Weights of a small image diffusion model.
Training: muon at rate 0.0091, batches of 64.
Rows from block 2 of a small image diffusion model, named by matrix and row number. Rows with one number belong to one neuron. Each number is 50 + 15 x the weight over its row's rms, rounded and kept within 0 to 99. All counts start at 0.
After each neuron's rows are labels from the 100 images, of 14976 (inputs lightly noised), where the neuron reaches its largest size: "responds to" is what is common among them. Only what is clearly more common there than usual is listed. The data: photos with spoken descriptions (Open Images, Localized Narratives).
# gate: MLP gate (model.blocks.2.mlp.gate.weight, 768x192), inputs 144-191
# fc1: MLP up (model.blocks.2.mlp.fc1.weight, 768x192), inputs 144-191
# fc2: MLP down (model.blocks.2.mlp.fc2.weight, 192x768, transposed), outputs 144-191

gate.82:46 51 45 46 28 58 52 54 37 39 46 50 14 61 30 39 48 58 56 60 25 41 63 83 61 11 39 69 44 44 64 76 32 58 35 78 47 40 53 50 68 39 54 35 23 37 73 61
fc1.82:45 62 54 59 69 67 48 62 69 32 51 50 83 36 58 44 49 38 51 51 99 54 42 14 26 59 69 42 47 53 41 13 59 41 62 38 71 68 41 52 46 48 41 54 42 55 39 41
fc2.82:51 50 53 64 27 68 45 54 41 55 37 63 47 56 56 38 66 60 63 31 39 28 41 62 64 42 72 44 52 60 57 63 54 56 56 44 19 48 68 33 65 43 60 42 53 60 69 56
responds to: text has "yellow"

gate.177:69 46 45 31 41 20 47 67 49 53 55 37 36 72 45 47 42 80 27 48 31 65 17 57 63 42 43 47 56 33 66 36 61 41 79 46 68 60 62 90 74 34 51 52 41 62 51 57
fc1.177:56 55 50 63 63 19 36 60 52 61 63 37 52 67 51 57 23 46 33 50 33 58 18 54 51 61 48 47 50 35 62 19 62 44 87 48 60 34 74 76 52 34 56 61 43 62 51 52
fc2.177:59 40 61 68 46 68 48 69 70 56 40 64 50 52 44 53 45 56 75 72 57 38 64 51 41 47 69 48 45 53 45 62 46 52 56 64 55 52 33 59 40 35 36 43 58 51 43 53
responds to: text has "color"; text has "red"

gate.707:78 49 67 61 52 53 43 32 15 45 44 33 66 47 39 57 41 68 50 83 43 43 34 32 28 72 67 27 66 46 74 55 49 73 64 54 31 45 52 57 53 31 41 38 40 50 38 53
fc1.707:18 53 60 45 65 37 60 64 76 63 39 40 61 54 46 44 55 47 57 23 43 70 63 37 57 38 50 81 50 69 38 38 71 61 38 34 34 50 24 28 39 33 64 52 51 72 56 58
fc2.707:54 48 69 73 49 62 66 42 64 59 43 28 57 38 57 54 44 57 58 41 60 41 57 23 36 69 74 51 44 64 36 67 62 33 53 65 39 29 15 62 31 39 46 25 63 72 36 75
responds to: text has "grass"

gate.611:58 26 25 50 55 55 62 61 61 49 57 67 49 55 55 50 39 59 52 63 59 44 58 39 58 33 51 77 40 36 54 67 27 36 57 60 61 22 29 28 65 47 27 56 40 20 59 71
fc1.611:61 68 44 41 44 67 73 47 42 66 48 71 81 64 55 88 51 50 48 33 25 61 36 27 34 51 64 45 46 54 28 50 56 42 56 72 49 48 70 37 75 42 54 70 34 33 47 48
fc2.611:32 24 37 61 49 54 43 64 31 41 38 51 55 60 55 29 59 36 49 58 48 23 47 37 39 84 26 83 38 39 24 37 52 27 51 57 43 19 59 43 18 67 45 51 60 53 52 61
responds to: text has "yellow"

gate.287:49 30 33 50 66 44 24 53 57 40 66 42 44 48 51 60 47 36 38 31 53 55 69 59 83 46 54 57 58 57 70 63 68 54 37 33 44 64 32 69 58 44 83 32 46 50 75 22
fc1.287:53 38 23 46 25 73 41 59 41 50 57 61 19 48 22 39 55 38 56 56 48 50 42 28 54 61 36 44 50 99 41 62 46 51 39 49 61 59 33 30 66 48 42 65 42 28 65 46
fc2.287:47 56 56 29 60 37 45 44 54 56 44 70 67 71 47 40 27 70 28 71 50 69 68 38 31 30 49 54 51 53 57 31 56 68 66 58 68 51 74 43 71 64 58 34 43 54 50 53
responds to: text has "red"

gate.273:33 58 54 32 60 23 48 36 52 54 43 64 57 34 72 74 53 68 65 54 61 71 52 28 39 57 76 60 57 52 56 59 23 60 47 66 35 32 67 49 47 83 38 49 38 60 50 28
fc1.273:84 36 51 51 52 86 62 67 54 56 53 37 55 72 48 72 40 19 58 91 50 68 61 54 68 62 44 44 46 48 61 41 44 47 50 48 67 66 62 71 38 50 55 39 30 26 63 55
fc2.273:62 47 29 38 42 54 53 46 37 69 47 66 26 51 46 41 58 78 54 60 36 47 63 46 64 25 42 45 55 34 44 33 74 63 39 48 38 39 43 49 69 47 49 26 52 71 66 58
responds to: text has "white"

gate.288:41 48 53 61 46 65 45 67 74 30 52 59 51 63 52 38 20 45 37 62 59 54 59 32 46 50 38 44 69 49 58 22 61 31 46 59 43 68 80 28 37 63 49 54 66 51 50 37
fc1.288:41 61 25 64 50 20 60 50 60 53 55 62 45 35 42 47 63 63 50 38 45 67 49 50 73 63 27 47 51 62 46 46 61 55 64 46 53 29 56 59 56 37 68 28 54 34 41 49
fc2.288:57 44 36 54 66 38 56 41 35 63 35 55 23 55 46 61 54 61 58 29 46 13 49 55 41 65 58 35 61 66 45 51 53 42 50 64 51 58 20 34 53 35 69 37 58 42 53 42
responds to: text has "sky"

gate.537:43 42 52 51 48 31 48 21 37 43 54 42 48 41 66 54 59 67 62 44 55 34 66 52 59 62 41 58 67 57 24 38 29 76 47 45 52 30 54 48 39 55 74 73 26 58 55 45
fc1.537:30 63 41 59 48 56 72 17 47 49 51 41 70 40 18 52 56 54 61 72 41 26 47 40 58 63 48 10 45 19 34 33 41 51 60 48 22 16 36 57 59 30 44 58 41 37 68 68
fc2.537:78 28 55 32 46 76 50 70 40 35 57 56 31 31 49 35 69 74 47 72 52 43 55 31 41 22 40 59 47 80 61 75 47 49 53 50 50 46 56 34 80 57 65 50 43 62 70 65
responds to: text has "grass"

gate.196:39 56 43 42 30 50 50 43 33 40 47 64 37 63 70 57 70 52 41 47 54 40 42 45 71 65 36 60 78 48 58 27 35 61 57 71 68 67 40 33 43 13 64 37 73 31 32 31
fc1.196:27 30 65 19 38 51 86 17 38 55 38 61 41 62 57 61 64 67 42 50 59 77 87 64 32 72 39 41 47 33 38 48 42 57 37 64 61 70 43 50 59 51 51 33 44 62 45 48
fc2.196:66 39 44 84 56 39 30 63 46 28 37 42 52 28 28 47 47 90 69 38 62 54 41 42 55 50 56 52 54 62 42 24 62 42 39 28 33 66 50 70 49 51 68 50 50 58 71 58
responds to: text has "dark"

gate.249:42 60 07 36 62 22 45 62 18 22 52 46 43 24 45 27 62 43 59 39 66 20 50 46 35 45 70 78 56 69 45 63 58 44 63 52 37 37 47 66 50 67 52 64 57 62 40 53
fc1.249:45 35 45 33 35 64 25 28 33 16 46 37 39 44 61 39 63 72 55 50 54 29 42 54 69 73 61 36 60 51 38 52 56 05 40 45 33 40 52 56 29 67 55 38 65 53 55 46
fc2.249:78 54 20 47 58 33 39 63 24 37 26 56 66 45 46 55 43 39 77 32 60 44 60 54 55 10 47 26 59 73 61 53 41 50 45 35 66 60 13 38 67 14 44 27 41 72 57 59
responds to: text has "dark"

gate.750:46 33 72 34 58 40 40 46 69 53 44 42 45 72 42 49 39 75 25 44 78 59 75 50 21 24 78 63 48 58 62 62 39 23 63 30 81 64 52 58 40 59 74 44 25 59 36 56
fc1.750:64 76 45 45 42 53 70 44 46 48 53 28 25 38 36 48 59 41 40 19 36 41 55 65 25 20 43 54 19 58 40 23 69 75 53 68 47 50 34 73 52 50 17 30 61 59 59 55
fc2.750:34 33 53 54 64 29 69 40 59 50 38 79 87 52 33 52 55 53 45 66 32 56 35 63 83 67 38 48 42 50 61 57 36 44 37 33 35 40 68 46 37 52 55 74 48 38 36 56
responds to: text has "wall"

gate.394:59 82 47 75 84 52 41 63 58 52 35 38 28 76 45 70 46 55 58 43 52 60 41 32 58 52 72 63 61 61 36 57 74 31 30 69 64 51 52 37 74 64 38 53 19 51 57 69
fc1.394:44 17 40 33 48 62 51 43 49 42 47 55 29 45 43 62 48 42 40 18 04 72 62 67 60 48 38 62 68 56 42 46 46 28 23 48 50 48 40 50 32 62 46 58 64 39 55 41
fc2.394:23 46 09 44 35 33 54 43 22 70 57 65 34 60 26 56 43 57 46 71 66 50 41 33 52 35 30 51 46 43 53 40 25 74 41 79 64 49 47 36 53 28 58 55 40 63 25 48
responds to: text has "yellow"

gate.276:40 39 54 17 58 77 44 35 43 62 40 77 49 47 39 52 47 64 42 54 49 38 49 87 75 71 47 62 60 44 42 49 61 33 27 03 54 58 60 58 60 12 35 54 59 70 31 44
fc1.276:57 41 58 12 59 71 51 38 43 53 48 59 50 53 54 48 54 69 66 54 41 70 38 83 81 49 48 65 82 44 64 48 54 10 22 21 64 66 46 73 59 26 40 67 66 66 36 44
fc2.276:43 61 62 71 62 49 53 60 67 50 59 28 61 46 51 61 67 46 53 22 40 49 55 46 27 56 40 39 09 45 58 34 48 86 84 69 40 55 43 31 72 57 48 52 45 48 82 74
responds to: text has "grass"

gate.430:56 54 11 25 48 48 35 50 69 46 70 34 53 72 26 46 50 67 51 45 69 38 29 49 55 24 59 76 56 36 68 65 51 46 26 59 53 49 93 29 59 52 53 79 46 35 47 41
fc1.430:21 43 77 59 44 47 47 61 51 25 46 63 29 10 72 65 48 52 49 41 34 36 58 53 34 55 57 24 42 67 47 62 55 33 76 42 42 41 30 30 63 32 53 35 71 81 40 24
fc2.430:44 40 24 35 47 70 62 53 49 46 51 46 40 70 36 40 52 62 42 50 87 45 43 69 41 41 56 63 47 47 63 56 30 45 47 19 35 36 68 44 44 46 94 58 59 31 43 45
responds to: text has "color"

gate.163:43 75 62 63 42 42 20 38 52 54 63 46 65 59 71 33 59 71 46 29 68 66 42 67 44 55 47 59 30 74 54 52 51 63 43 59 67 31 69 45 45 43 41 44 09 15 64 61
fc1.163:62 11 34 37 56 68 45 51 55 43 36 51 63 49 28 45 50 18 27 69 62 41 69 55 36 43 20 52 53 48 45 23 47 36 67 35 41 46 28 36 49 52 71 36 71 56 43 44
fc2.163:52 33 58 58 57 31 59 50 52 39 60 89 54 51 55 66 46 75 57 37 29 35 46 46 47 69 56 61 96 64 64 50 48 62 44 51 54 62 57 56 36 68 65 59 38 35 40 27
responds to: text has "sky"

gate.454:60 67 51 38 35 51 50 39 66 51 44 59 61 51 57 35 18 25 50 64 80 58 51 32 79 42 59 59 69 40 29 58 58 55 52 38 32 39 45 62 27 36 72 41 62 26 56 42
fc1.454:57 57 51 47 43 76 56 71 57 41 47 53 53 70 50 30 63 71 38 40 22 50 46 71 41 55 45 36 36 76 69 57 58 46 44 75 56 51 70 40 67 66 61 39 51 72 66 67
fc2.454:43 42 27 54 83 54 41 48 55 58 36 73 36 55 25 40 22 35 69 44 47 44 39 50 65 61 45 30 56 44 49 54 66 61 60 26 60 49 47 41 48 35 59 71 69 56 27 31
responds to: text has "sky"; text has "grass"

gate.439:47 88 40 26 52 50 47 36 30 78 47 60 76 53 50 66 19 35 47 56 52 57 44 66 53 37 53 32 55 32 18 23 40 69 58 67 48 68 56 30 56 35 28 50 75 61 78 70
fc1.439:57 86 56 55 67 54 51 63 43 53 38 43 76 47 70 58 22 33 45 31 61 64 56 41 40 45 53 57 50 07 32 07 62 63 68 57 37 68 44 60 49 52 33 41 73 67 88 64
fc2.439:47 39 63 43 23 47 38 38 84 39 35 59 41 57 38 35 54 80 68 51 47 69 45 28 40 39 50 58 64 65 68 58 54 50 41 40 77 33 48 56 61 47 70 58 25 44 35 65
responds to: text has "grass"